Rows from block 5 of the encoder, named by matrix and row number. Rows with one number belong to one attention dimension. Each number is 128 + 32 x the weight over its row's rms, rounded and kept within 0 to 255. All counts start at 0. Numbers have three digits each. After the name is the row's rms in percent of the matrix's.
# q: attention query (encoder.blocks.5.attn.q.weight, 512x512), inputs 444-511
# k: attention key (encoder.blocks.5.attn.k.weight, 512x512), inputs 444-511
q.239 099:085109087135147120064136135106072122162120181077141043138147104178074150106138102107150140106124113127130187146167132086113123151112144173184097096183150100058171125086143143174136134092165168068140127070
q.240 099:040147121108124128127127124097148148116113150118163106117138104131126148150104148135129134164091113107128114163158085178135118135137171096154116155183127135086157135214091093093106173090161196171061132067
q.241 095:088119106131171137103148110162096084134134093116142160095136127127151171187130157147108128086176188082167048066075068094150148135135165109158127111146148109133089118111109111162122114146101103122173131166
q.242 103:116111128129109129229139135211133122144164175086172131128099154138134000098164069124168159154149055098103128181075191125157157113074121092092142112149131102177102109142124137088143157210084146163134135121
q.243 103:141135123138091093137150071093138079131153140056142101149156094079126172073143127189164116124129075077112088150146063097120197120159133099142112158129077148135163085093141069116174161093067083102118130132
q.244 102:093105151154090123129157086078115109134105184144140072160115099149144140137145167086144136128126153100165173108136118085092117178096166146159114100141153125088095103163104088115162106182093097111146128093
q.245 100:104161098107112089118083123134167086126125117095117171135136137120154162167137133122127146133136142112120152158114147160180139129121142084138156088102194107156146187121142126165145099155144143090129091168
q.246 100:119114121116138105174064116112110174070092049101128123119148146143175112088144120098160135133086074146114129091117111142104175134173134121206154131188157113126125110048140137173122130140130128058127162111
q.247 103:133137131129151119110129076151105081126175079062113114135097175127172150108116099135049126137111157093092192094082149109124055097170155133154127114149102182069128104163113095106132113175125164129092110115
q.248 096:144115131163143151163171150117144146141189121134169161133170144095139133137141134100123154131112081136154061144120135155125126147167112098107186163157208145162139149139156078091101141155126125136165140121
q.249 104:143150050109151121120125149119120109120063126124066135109164160181150123129142147103117126092159097098185124172141137165121128107094145160137132160124203143063114162112150105168130079135085095141130148101
q.250 105:118152156122173133144115104144116088111169165172115102119100120101054100124182184083150174117112124110096164121058114107104133136189108104121151141121151113119079176123186079139134098174107146143095124160
q.251 097:102085117101127131109111155134134096096123149101124152120080159157101103076090173153111159181108151091151172149108140143153092117048114111142137113085162067132059089114094159134070106140117069104070172126
q.252 097:118149131078124138123147058197088177122178181169119180121145165134128146081130105116082109143129228095152169161093145103069111116080105163103119087058163122131107144081152149125106114116118134150102152121
q.253 106:091089123188139137177156143139123141176097077099112142093136103141120125098129104144185157109074147120172109148149118141162090096201122198148193111093071107136164102122164112160114145137104091084165086082
q.254 105:126158084074135105096102152105112092123093169109174100109160130134174108114105202128137112102152115158151103087108178128158075128103110099144081178131135162158168111135082087159145133200092153092164098134
q.255 100:104165106158176153127119204142156125137107144165124113140051158126157165093201146141161098133093116129088138095124116120100127114157159116131056149149139046144129163106120110103106095155125117102123147129
q.256 101:096131124162132122120174150087109153130137129144141103160149124090157102142156107110164117112161082112100058102116185172128108138118017185117181134159134123133132164133161150089163188157161136098111100145
q.257 105:174147078129130174101106095123122126196136110145156118135143165153129174132161175170133178092179107148118116147111145135106223112134109076188098113142141120133197184110153086147119208074058094095117137143
q.258 096:146193104115119102138099131131111085139158157137113101107129105116104121178110159033122160110147093157162170154109088133091075148136130152116130113064082123169125146103165168129111137155131171163174117118
q.259 106:056116184116110115095130103103145098125084185135106125151156119051134135150108177079119189091139094100150180086136121174124158078144155113104136128115130103078106091055106157141098161151162163102129108125
q.260 096:171137127112166152199115107064137129084115138074127140121145145164140132107119136146133135104143097131075156171148107147022161134137126096174101143135153178147094123141092092167095062174172169097150192135
q.261 104:146099109104107168146144117141109163146092079147129122106101148076120111043132092171149112169141150140143161158104144073106076057137144134076140109150135133133143077141095159068123113148155147160118102154
q.262 096:144145101141083132141146114194126113188126131150162111174130114145140152151114137088124118090133115105067124184159176144083137132126105092116146141103083088166131154173153101091147118079095079146079192141
q.263 098:147113107110141127143119123141127111064143106108118088116113195125127144144069155083129126169071122112092141071157091156182150141117122115126131077140116152084120177072141114150132103134149159093099158124
q.264 099:188147118130120155085099149099168075130107181111116108121112045136147137154065151154127133132115112154199124093179166149103138109146118139129089114165198160149178096187169122142127127175054154139155145144
q.265 103:130103157078116127089126082092131157170136133157154150113176146051113138099163078147164177061148104098125174114105141116077107128144054126119111135155092162140097097096149163092124098171121164122129155115
q.266 098:097173126148125139118139108127198114156160149123123150149151133108111130138128126081161163143105183157162121143079078136154178089133102096170173161113085152130100207122121080146116139118150185081115135147
q.267 102:119128118118091164123120134144109050126186106097154090104158175114189132115076123168169094092051129069150166070089095108106111059078130181105149144083090166147138139121119076129104100107140143161109106095
q.268 099:130118069123087085143131124138104125124090091165085079198122130118134065127205126147128099122095096151111153121128099089083095125093132134140140113165189133117121091111130179093147113141130066136142098143
q.269 104:172124107110122155151120155095135135130091130199175119133153142133136082146112138155147112078119111074174134184121153152156108125112064091097166126097135115110093143118121118102110142130161076162084100122
q.270 100:073152070115091133159125109114188096139107124136131115130095088095114208113187115085079140140141115146141120122151070172104085149111140097165116127092111141175080086155180117132172108121064123147165088103
q.271 099:118146133136093083152116138166109140156140152122123102203129075188119079197173222093155121114115113121143078131105170137166116077174071048177139096140053100155191122120144114181158065089154067149170109151
q.272 097:146157078125092151137176151164172123131087136154145134147129096074127103145153138154120070104186143096161126094139093113102105109110154142104137085159115153086153153081098170180119139144134151125078135141
q.273 103:123118168161173128154129080125111140125124191083157053132112144123145090124121117168142100149142100159106134184145126175118156170109170125132141135082137096118098127097164187134129106159125088133098151133
q.274 099:066172133051093109115115100064150089129148101108144144093126148172165088106129146125149218172110102150101170165065140086128104121105110128137093163126047108124085102131081074129131098161173127136126131114
q.275 099:068084179131124105147141115110151124145130143175141132119145100164181135169063134115156157067115117086104151112144082166063172138156175117172166131074160065128086072129072181175121116178140145160147101089
q.276 104:157106136144172135168074148119156071215075129100150167088100163115120084128117166145127149198139156097161157096110154092138083111111128096118217133119100197173111110132169139114136124099118116093154069176
q.277 105:155140072097162123151174107085086079096139147109101131077167179104167077104126164148111084109168088111105166149088138097124143131158130108110143116131126232116108144092114166089142129231057092106127144110
q.278 102:136014106106122114062092188130112128152094142137209102142156219156059175139179120146126144098121126104122134145169132126135086049063117154139159126117109128082189089154132101134115140113128118095129098136
q.279 100:160148124164207142139199112057121073135122097107104095148099136150094179133123174092137120105182149081135167103208108074080124192115082179127151165135118183169172108175094129160087075163096123137161122123
q.280 096:103122121173120104181082128124163071090115144114149082082112151144116147181074127099116113105131132067166087071142126160151104052122158158073117101075128099073107152172170148105110161173117164134144113085
q.281 098:211151128089169099090137167141127139210209194149155108133106127140066185111155123144089105153080148105185094049113104107116119157155148126128097110166061125164156181157160137143126116169152075164147109107
q.282 103:106167140073128087081117080164131075175110145123129130118053113126120146130135181167100126182168106147117058129103191123188110115148110149112112194095116098119140109104157140115116115145151094130129093118
q.283 097:126204087096192149151088114067178149120072110141096155120215154113091103095079073157116138104142048117130093099070078141144178141069108141131195138103094161134155114146116148162163140133145145168145080164
q.284 096:163112136154170046128122113191084195124148137137137123164108143104099128135103155154195111120165157107157129202155120162131119159093096066139134143207129152120134137085131169133138156132096125088122151155
q.285 105:158108090134154157164161169185096099118143137207187066148104193117099079088076117076110121120127113129148072121136153145129144139101079184083177128072096104108173181054105153116104143161147069088084168130
q.286 099:167074101161123192170118131170107108093075103132102106115132145142153152108096101157132094136159189185067140129209167160105077145188144156123105102128142092135122121089219169166115159125099089157130123122
q.287 097:131121130092095094151150129134146114176123126119169118112118115144066146096145093125160093164100140113172116068150105148187133163163115112110085027139146141093163131152125085116152092140159128113145132126
q.288 097:104104142143130172088120169157130117194146140102169131153168115079139175182082121047113133109158149121180105150164180103162119102086114166115120052114159148098134116176151160107126184096170098075127055080
q.289 091:133225084156177160136140087158124108153188147173205177102113094119152127168183138107116106109073152062115160098131181184140167080154092117151118118114156132153105059118122165122051090126201235121102105145
q.290 099:153145102107110148166145115149087117148120104127195114180152133170143113081182187105103124114093124135139153204169074072059095090161102158108114146133186111157168056138155105139103117104177135119155109082
q.291 101:115117185084109136148115111096118135077186144140118082164105161140141102163093164158198097101151171178148127052131091180122113138127166133132171165126129118117153123067102145161123177126140064154117100102
q.292 096:151158134041156114103161133137166155149157165116127106107126140138093171146130148140093089129129145157085132074154152092111126100107123106172113140104164158099141162090072117112099085186116122179143139147
q.293 103:122077090134152166174074154064181137128113179113101153133125136062125167124163098177124062102115141076119130144084214098157118116115179118090087120192159172157088110116101095093164174180127138160116178132
q.294 099:040150143174127088122113078218130136185051138124069157181166135133127092134125137168159069212153143130104138131195134130153127128192155088113127124103153133138195097126108154131111137130178139151119138113
q.295 098:113093125170123075131145130102186190102115138145178089137101077102048090182068133170174115136066130164167062121136138033162085110107204115143113168144079172117173150129048088118172104184132196117063118107
q.296 102:187123139104150143162103138213183107095136099129102112135175129165104151115090143138144125137067151158114127158127135166120112168135147073144100140082193122158113198121150129135172061066097069137178171158
q.297 104:151141092138109168125101090109051142058126148162176139105120130155096163137131081118093175133130145182103115110159140136105134110151092097119109101118099176053165103130100226092120120064106136147177084092
q.298 098:080177159147141109159111152177118112185138154132110071109141133140176109118151149128102127139150074145130143105121089098131161115106070119127114116100159152110133172114190064042117174073139186120103065078
q.299 094:153138151144116156084126161111131109108106165118185123166110080096158099077135134092101118170130122104129151093163152154119152136125137166172151175189161138051112136117163119120135151101112130070150105165
q.300 101:133129089197092135133122178105145102111159142153088104166145109156110151072117155127119148113151137079116119126170128131155105131151155135158135135160141108124206142080086114079159137176112203139158124096
q.301 096:103174173060128078130121096119074085153090113171134033170112131139111136145174160064095101130105105060154129089090125151113196068133151063140125222096147150131145207105118100153143097117075206138158120128
q.302 101:103084045097165124116110135130141152117162173153048046140135120132133111154154152125119055143069206175180133083139113126079124129176131129194123123124148194182118116155134125091147199170109075091133174141
q.303 097:194176160084110167152099117157108115111168200126117113175113179135133061188166153125143095116160108146107146177118160098108146136136121098135109082105128121189182104113128139144078092107092129150136192104
q.304 100:090140124115133154074139123074107099154088173173123079119160076141122089189126143103107173134132106074130187127224185138117118097193126170119081145092142136119160091146148203170103117119113123144105117064
q.305 104:122112146140143045173173118077150111065137201198130125158120178161169138108085137091094091143086114109149129147113103163222121125142080136051205093131159126116113108111150094115118105116158145119126153113
q.306 103:142095136125112179159171112202163145147117123121135149168140216098110148113133137083146197130063178134096141097158189162159118140113076109145141100167153114173170127137162147128123082120108182121124127147
q.307 096:110114113075169068169125112136126097198122120155113172125159107085130110153176114066155171159167120114109115168065152104091100155130123166162129144110077075161169161098062109134162125150111120150131098088
q.308 097:129146136109116134124136170135196124155169155136132081111159125185156117148141103120168128133171055123140150131157179153099122169130155038086116136173108038152147147138123149157133148180179149097158164145
q.309 101:178108083179067095103138152150093099150176188096085123126149140127169148084064139143144113163136065111158072148054094180105110088155128088070123124091139096096141135115128138159150156107102104134127136080
q.310 102:165173105122138065105100105154124096152212116117154134092158155123132114100121140186103092109107126113101160137196097107095136136172087067116156116136147188112062146145153091090107127131141112175147085074
q.311 098:123153124084095151160118121118114169121079088106063151131089090146094107150105089135172159111113157085140161151062100084112111154129130076098133117126148140152103144140146106123119112153124114144139177144
q.312 102:144130095146103099110133120139143102100128092117147110165127073149121110127141145114085202118135190101101117126111134080167052084091115075191155172166082133139144160145152084152140070148128124100098138114
q.313 101:103137163094153122070122160116086186144122115147152134096167094123114120114098115159143110147077087104140105211072116132132087156137119173108101106128135135143121145118109154165091146166134082143161125087
q.314 097:122109087135148092116205130129120104171111139112096135087105177167096106163146133098124079108172129109121151100155153113130135136128129106093163181103171090098163089142090166111108099150131107076218118140
q.315 102:106070163138085118103184116089120129156120150147153154158098138081120098079184138153152138145137106134223093157089116140154164131082151133156173184084089115154214149089142128112122202200076150118197067096
q.316 102:159174132171120125134086143129129112148132150144123117113098154136121139184101093111145123106129153113119081086100134044136091172134123169114119135137145140114193071094081123192124140128149181117160174069
q.317 099:107087158113140140153164108117156185119059074155125082118085119136075106082148142109094079167094092097105083101116138186142110150115171097112126134134140074169177117039145121125166149070156085101104082138
q.318 098:132137084119190124128138166130178079106155131089051105128147095122185097116126150092139153161135087105149143136078165186134099128132185086173140070130131120105148142127143101087105130090111099088150147091
q.319 093:143087134136145115085055136112151101098136098111175117156042127097143134103184137147065119131115152164142122069175187157135129118108146108108112156126127101132108135111094133136129135152122045142146095116
q.320 098:152116127165128087161133143114169155166106075100121112181196095135143146183127118165097192131120092109115151134097150100097153097136127122064100152142145109140118056137145101167167163149181060180132135147
q.321 102:132099098131080153163201125099086151121160161098100120127147108129110147146130075201125113108146076133148149137131143181123084146159138069097136151146161159189071193113124120137124180147157130154108176112
q.322 105:133141098103138054128143139157138173115047141090103122123121154148126113174187105118133141136145139112115160178117102155169116063085133129117112101137142104107110092131140081157119121125156061112114079116
q.323 101:144089057128096109132114048103101194128117116130150066164125148112119148193104105109091174125139075062107117170116173073120105142109145154130166123143164134092125160060079109104114134106107144162153153140
q.324 107:114129131142089142130164075165119096118110147093109159162133094133141154114182060122106143123141079140116076098110092131103103146079183089127104181095171196172089164126143125153122105130147094117151095131
q.325 095:094110106046173154151071104181156140118139104146080148107125081155133086132136141083117127110127159159169126111113158084113109102091095137121143110195166142112140148122089109124168130145113141081154109215
q.326 096:154157119135151138108110111063126175088083136159139125099195079041121165180075110057135097096146171084115167141113147150089100169135126111114109135109165121155144118104145132168073128159106092082122151097
q.327 104:111115135122180159101090145123166123068106082112126104091119134098095149121157166092083146103116105156134149095131118083170118072148143157166142081150123048188153156126077077101174101187097145106125124170
q.328 097:137133129131080164100084064114142090128076135121120096196144157128143168147192133121101072141126164131134144118074120134099109140125153143098212134074147118091144115152095101077113158165126125167081067115
q.329 101:090134080102204168117134141125029133113098175096126166105141082153142108141155109124114156084150127121140125144089147152080138107135107138128153139116132121097144154134144214068153115160118137166073101079
q.330 106:124131136119077126085121103137123085135151155122142126107153132165146177143110119181187150104166103168134131114120166110112135098170105121142118121095135190108104136166151151087124110146100121101052188083
q.331 100:144073095124086069145144144205178167175111091085110049092131140094098172135089133167125138086094157116122176127085066116112119102126154088072142100100103155111144074112155160124130094141164171145118189093
k.239 096:128183131077070124135165192082105128131115195162159129141170161099072124172124101159113083103190118158184096139110147157051136115119120116161108080197103157177155116120132191152164127118073213186099148091
k.240 100:147129059151143091114112100118186170149164118125160142084084087168137120107089156107146143212110152093093047163124116140064140167165167154122164089095105088103143141086100157122153185156160143151142166183
k.241 094:162143096163125170118143133125104098146112076151066090155136144075149106159075077151161101109115115112149166144133133108149090090111110129147140118138116082132148166132119153064159079090145149150182087157
k.242 094:189121188070108098105110190077136160098161154108114145091104122103088139163063171144110152169187146136132087140199118150129186131140145114135121152098157164105087122202107155098124114097122200126115120108
k.243 103:138147121166180088214156193104150090123163098144160151152125104138091103109108104113080168139126131130145144177170171105144108168094132127130139133154180149096101094163155116122142147133151124161068175140
k.244 101:061184127198123136115089112106153166152175089109154123133122104159195170140114094079095147094125132092159132162170149142141094162102098083126127108162092151083159133092107096138154203154058083135107121099
k.245 098:109146122155152174080117152158099066109119186079131111150099134124120084149137156144168124075161153120131092136149153126113162116199113130101139113120126142113169143115150164086106188161135129094140142138
k.246 101:085087168130113118085186127168105150157151152086124150158125191094168103124160118074104020157150095114133123127096180070118205096129087142140138092117119074163125135163098126123138123182110180096123152138
k.247 099:049136120136145069172154164098108126131139145150160112155094115161077076092130159108121151065132073084135135095148115079069146114236126161097118135117125204109141122117168086116120141144115077106168160099
k.248 102:130148090125109096139120118090097095107155119117101114137166176163097170125114076110090118154187084134155163075108095135094124206152091174164098113118156156094179140127106164113106083155107112139154147095
k.249 098:164167131142172123169161152157096155118138126146125092158138129077154166150115091170102124156070121136155102117132187100095087136078113098147141189089175131114108131130119155184103131124096119121155090098
k.250 097:140119124172059087115123113084168190206086078076169081133168174138183100155105135130096190148140159106157130113192124144197190118135134137119102128157160108138083129138120171144134109071141146118090134145
k.251 100:132178098138067150155087128147134118133075144122144087117123204131126125186109128146113182051092139156091182126160106096178127102170081139113120167136110089115149114131144136079199097112173042069093125127
k.252 101:211100163152129179150131118158074137134170130095126114116134153093075084144114197169119156114066143152147115159137157085143121102106152221172090194114088116161154158179084134141138099105200110057121148161
k.253 103:139098136142091155109147129148130082072159125164091155111078131174082141120117130174133072111029149110086110139143153156074160144103156149162153115084127114106099081130133142087136075123155148148107152096
k.254 100:104191120096120158158119129062100150125064112181101137126182121112096122100090143209180202114152200144153171177159127120145150192154145139205165067099136152121078094163110127193154142146193074101070169130
k.255 101:148112128120148142162114119088123114099129134104113170089145098157168161146125163121091132126124141116087147091151137111074139206181144090078157104081138141080106087102128066090161138097129123183140131172
k.256 096:138118180156102071109149152131100153119125122102080108137111078144162120118085133060120138114141104095071180123077162107128145112120116111109172108144146074103116139087156207166171087176149124082100179149
k.257 097:143077110075123137111126103095144074138083187113165117155073167159179198157121131106088070125169164143123144104094125091093174090045151164115147125091113107112135143123118185134170130131134128130077106111
k.258 100:114160144071055176098084107125148129140143122113146123139141126141151065136202081105128035071090174118138121167110108108102155098183156166077157146057172148127155199133137109142114051133056129083119110048
k.259 097:135129080130121129147112124148149143131115126153166123132174124125119103118166136118103076120156199187149081176147222141151048178095095101142179120176186122138137127102120166151144071124105123150192099135
k.260 100:131129136115193127119110077132093171145142107161162149180076135119145090071128146127072104101178141086172058149190166146129089127170146097172110068099086114149116150116115116158213094149172103128144144093
k.261 093:130148123175175101150166176155104127159128092086138171136066145088166153058135084194146191133100053092112185167089118052145110122211061142123146206090127135150131104112060129137088130092113105127148116132
k.262 095:139103160090058160073110169183146113135142157150085115095105135128153100134168110097127136142079133171158059112138081154131175189084113108132108157105149113116122066106102135167134092145138099096131150113
k.263 100:148096102059122157074089108198146077092134113100134185124074113158148108148096148119126067122108164168075092138137124150158183125093153164032113152137110083138154135139128106111089085104096121171128148103
k.264 101:103091079131149113115147145138146067143077112171173106141166126135155183131102177130207083111188073048127140121173106175182143117161088125189121096116091104159118075177095150122085160160107163095144144064
k.265 099:149123121061136097166160109175141090094147110104129181099055150142141107113119054063137101141141112179083079098035160090143024159122088123108129149170166086083142128162062080147109098123103234113140090181
k.266 098:166147101150111145102121137106125121137080163118140129134094125108183108065128092131154150149168119177149234109135182119192108115115123147161115110210129114116097134162131163118149177084131119130171126092
k.267 101:105107166132156057125101107115127137162127209128060118083147099126051166160040142127154158138095180133134095141106103105105135136127121147200169161131101215104106044128167133076108100067118156166167084137
k.268 099:101025118089150106135153152093123159122138124155123119089157170135092116163124041134144079106137116119124076112152172143114153120088100124184135129095118098128154161076167099171117151190113083137153091143
k.269 102:131122132139117177113115117104167162177106094107137117179151153117109146115140149174123150142102113158145170147165111085175144126190142133184146192080149142143148109117172166123159164148123149137130126109
k.270 099:133211086138098097121147104107086135095163106140112111134156138184090128113144180104148105152061109145146145147086093139168083148129134159145109087101163107120132141139124136085175063113135102098081146141
k.271 095:113154171093201116129185127094144110135118105086104177136101170099134137141157080152147149134117141130104132186152143114177119135138169149106101099163117114095122098067168163160148134132089155078085123077
k.272 100:110124140122138101106116111203076083177118092144114095127135127146057153140126123140096116055081156155185162075152094150098119148144102100113158136142168143160128185116097136097131130162134144127099147172
k.273 104:089198167125144145140114123135139090088045100126089158141191147148121170140083144156162105161151145149177165184114160116185139082128142124124162195107178120136132107128136083071133114119092133100125134093
k.274 101:123150170121141148116105120207140113123088119152149085129146191107149178214094095135090164086096164098128146172112076164127176159115105134096099116112166144177125158183135192103139161152178098142189146098
k.275 101:096163182119074091128112178105077091140154093103123164117176120143095163165088113120109109159200161169192194132117072128144093180102162080125168175160117113115106127132104177085140140162160106157076156149
k.276 098:179158121142128126133103116131119150115125113149182088081170117105130109167089139155225134204178082145128099141121153151130151198126172137156186147071164170143130102180100105150103142144083084112124133129
k.277 103:126109141111141204073095080213129066147199132079166144170101073105146098070088125081171162140075133100141095137170154179110070136081171225106113113096114082149064095120132131120112116111100141085111132100
k.278 096:132174077149138065102064069177139117072108140129146160164121147182139138116121164109113153117104132080145079123103149142188140077109108100154143126096171130158079126119152040112171114092120124128108104049
k.279 098:176146162148177121116154058143188130142128173133114106081154079079089146140148176134102164101184138137152115119082091148113180158133109098150127082151111042137109054134127132144098121123127108077135138133
k.280 102:151106184115059130124114147141132114112148096134100109167153192135140108147186144113103057144114134093101170109132077110158151087135111123113038133116121148116116125136165148178158118155099139107168116137
k.281 098:172111094097141133113176145072107115149098110076125122093149125177126145146146160127102137111077093135136161159095117130127124139172142134159123119113078149125161089149135112070133097106086145183176182099
k.282 102:156103111152114171136095081098131187191091085092129137149130127142165092137107094142102119079125119125160118173124159150115152153160164122145104161088146164150162117104124122158138101165072101225092111149
k.283 104:067094160117177143148151081116177103121117125136085158179107061138150147155125163121174146089146057144160141178129153119129095115147091150157148169106079163152116143148156126105156135143204175148167088165
k.284 106:101122126095088124169132130125074141141158083159186103159183174166116066129171062142109132128197125193088150114146158177076121127094139125091170134145156102181151127103100128190150100162098101188134111085
k.285 102:124116140140116145093113103124193140080107134119145150117124102118182140132146109137162133138148120156165094107191115176134065137132095111125130127074092132145087183106106097141122136137058121083133111062
k.286 100:085115097161068121131091153093104105156107100091162107088119167122128091099090194167115086127154072139147101130186134066116114126146156101165111175072091093073150059124066108129123154126112120131106113150
k.287 097:089106103076083100131083134203127106137164156148139130098100127067134183118133098148103100044087146177124127158152135130162102089130097130149140227141168122088154137142116153155137140118142104138127129159
k.288 103:100160116147095111200098122137114173101092115149134141098180117165135092181113105175168154187140161124059142107111151144126087128160138125120118126170157131132090134063119132111149141145108101080099050115
k.289 102:119164095157122168120171138196074137124152183119106118090173126111173159142112175175126102125126095142130128114165141175131128147058086127104105137123125157090108105124076111045157140121124147132080178112
k.290 100:165114109089099164103122097130160108121140124137111123136156139189156148118115105145080111154119128094174142160100135156137125232158118136179082087139172148113144156098099124156150102183118134109079157112
k.291 099:156137139177126110154124167109117110129086137156103085101122100122152130100146128130169147141143119097127092118127121150102107171181094108178130144127178124142118119134154153094150080184112133152117134148
k.292 099:192137119135153110162075144171150134096134092128113129128081033134152120163126148110112150144160140142123107165076151106085189064131122181096127117108126099129052139184215070107088125160143075142156124128
k.293 104:152062157140126100107142118093188103055112095113105121153152051098109115181061081184153070133110154109115064149114110116060108142076138141116146097165186166101122104109139120126133135100127098113127123122
k.294 098:146120094132120132143108135107116123160132122090135195082156092110167158143138123121081110115118144150106136154049147143160155129075162112100090146129132116136107090156136126163107121172116116168123096151
k.295 105:098165155120139165150102068197114137163111111067095098093120073155144147142089117078160076121084127214121121158102128177205140138147193102140083131138089043184109106176187102160068181093098146107167092085
k.296 099:046118139107094183127069151106117162169158073165057159108144171119137136163137086112150106084172128114136146154166115121146162169170105102091139100094164122079157110090105158157142139063186060175123140180
k.297 095:194122153098162078134169111121166099151121167097113089049160133137108162105144141093160131119153229121108097156135106129131145079178144144158197110156106168077168159150145158104122149075098092094187159155
k.298 099:119196161098170112166054099189122170118108113181189077189091141085100116008118126125166158118147116179100095121072072160116131152144142096222068119126138123074152065116062141173158222174167149104145129200
k.299 102:143149159094070191158173162170152146136105177125115091122153102106097114113156156091100156090122114079090113114127140019145136048148106093096106112071153132151145175137157148117139192106158185133128105169
k.300 099:096132078116125127194099108124138179108127146045137116169076120164084106134155137067119124122141190091070118089101122141139128145131075143116088095082109132159150104129134173049152099162090084132120122148
k.301 098:164101119172107154185132111081114115122089129145144153114163151133083118104138146104136161121159145134153113131112142118114056128120118125104092152119053154115118100127115168072128134147109170126141142095
k.302 103:169089118135141133158102155130104080097120141123164113091113119143138113139088154114165164134079153172128130168134117097079183100121150066120113096144155155126130104129091097092132070171053132131206128156
k.303 096:146100126137184057149108078127138164129130130140145178114107140131161092148099092173098131086145137139116157101124150113089165176084125100120131088161165130099105169059227130174181129132108119118185162086
k.304 098:121137144108138186125104138145101152162126146163131087145133171135156176118110133110150145142141158128108164052128163124153102094113131107147112150153022105152132122105128130125170169104140168148173174079
k.305 097:123142175151143128130136118119100102114138134167146107154077129167102112155147149120142164161135078017153173154098129106156123110165063138141093124161163115098096111123125144166132181097128158177163165127
k.306 101:123138179108147148136056149099121147132075145127151117079146139177211171094131097114142136118080130143147147143143091148119099092100141106112114142156138175185182176115131110151149098098129102099106156122
k.307 096:087126131146143138116135165158133127117144058165170125144131091073141099128132138148167178103116108067195116141145131117142117141129196099122127076191177113108077106126136093132119142144115169105156129144
k.308 103:140133081113123111177118108109153130160136168090143174136149128166202147077142178089156129116127137122161136089144112127116124111122116113122138154088094121101145130136127198151190155087094158131085095088
k.309 099:129102159151123156138116143062121173133082100145146174158154117144079088163112092127145088114110100120049120059143104174158157132131157125085151117099096125152128167142120131146151139193138196133134157087
k.310 104:150101159136081183103137168120142077112120135088118164139113153125130170083154125100142111089133150107102120139101136079146191151143115126134121161096099105158165150057098107205046182103147122142157157100
k.311 095:099176130138121131172092103174155124112152077118105118122161172121064139121052090099133142127123118104141134166174154102096147105164137095137147114091087083207140119203113146081112130159063107166211146125
k.312 099:171134122183118136136097095129107140109164109103079154107150143146133118126118107171147061019141093150195194150199077150092119164115137118093126129152103162153115155138131118140141139146210161161078142114
k.313 101:102105094129063148095150131119105173169107082098118052059115112153083167179068135113183141131131123092152114120103099089134133113138135128130155155122151113167105171162102077107179079145160132134099133117
k.314 098:127166152158142113092153170255129094132100112089105124097121085116100171140083122117128089150143151202095127160104120129159141103137111077120067113193110147104107128125128046113189197108120126114100131096
k.315 098:120139134145081186123149142067127076128105133124144130060156115135148162182091202176127100122127175144169070127127120095050161128206123125136138109111061113029148143196099077136115113147127158110117137102
k.316 101:131114124209121156177116106129187135141096197106089137131108158064132107100139154087152118167117085167133191117140097087123164070096103174142156110105139110134104102159112131116138144132117139118102109168
k.317 099:137110145153102140161121110057123079126131110086140141130131142059151091096154134088101105156117177140092152148158170136202150148145129137101155141106129106154106130184107120146099107085164102084153134125
k.318 099:149164141158154132118076105153142144160136115091103176104164172142156084116168132175152124135150104105118187126151107176167152088121100142091155173129163094112086174143121129152120136137125196133113135144
k.319 101:078177142095149128100167090122109119110081213112140191083108089151111092169130173154209082155135134125096115121164059121098140125139134115183137151155077144117138186125122178144080106082097085125131111152
k.320 102:131126121116100142126112127131132120138123087106123170092143174112157065125178125119162101165132136143097115128091113181163113128081206081089185148139145102149134111100125157137118152124143151130160133071
k.321 096:122169171153119164160119118116119111125055127088111182135106138102110159145093141164189155172105184123082104124103191120101128064120102084155167158167160177079148145156111096086155142163142203087096115111
k.322 099:125160145168090104103141141151163110163096157055127101150145119141192139207139170043130131191167147114111143161073133070129128079092160153112107129120145161101107112148074107126178096127127131115102096111
k.323 100:132163171168161136163109145108140164108172044128135126098127146098089131098115109156095157107117156076148111188105113078151096095045159107121205102117148082109149078101120136141125133167134110073113118112
k.324 100:142130125189133134129090135092120146145134147098131157150098171152099182114053078065086084148139121171137125184227119152125163147068130115148138122187096155155148121110114112131134162186075143150143168159
k.325 097:130120110135110123118084135053153123148167182122087130091158088120135107199162172083080080075188150121088138112143093127125123058144078120133140118115153107117179092170087058122136189175185166129093141199
k.326 098:166086144096105136145076173115169122172121117128116128126159139141112086151118102091113126112130111167206162169110121142129109130170163102128102110100120131128141122132164101087146123131125042121141190115
k.327 102:113110140130097149203154124177136091159121086148120152155151114112121115099186164105157190110113131087104177126075125083153116193117105120135099134165122092117160151100119132132116132148089130112144166066
k.328 102:140128061093158156161155087126103100100080131085105093153117144060167095128122166059156149113106124077128158110186115192142166138155128147065105152184083118155116172113108124132203093143122164056141111083
k.329 101:111119145139089154098102143103144106121096131066129162141120137142108065123141163048138111124105096097158194154184136148128158174113119199116190100141127164127119133111102106105173148081174156107123141076
k.330 102:168162135117052136110088064127110137149079119117109157121101091128079149153119106140121129144110146101103150099161085066129136167074150184140095090163197165127184166184115160143148098126149122110132171102
k.331 102:035131148132166142155135160167106154147045164047178116103128173080077125085114199125070102117132165139124099130114089170152110100080154138099157167124102157138128149140054118113100127171138173140182138125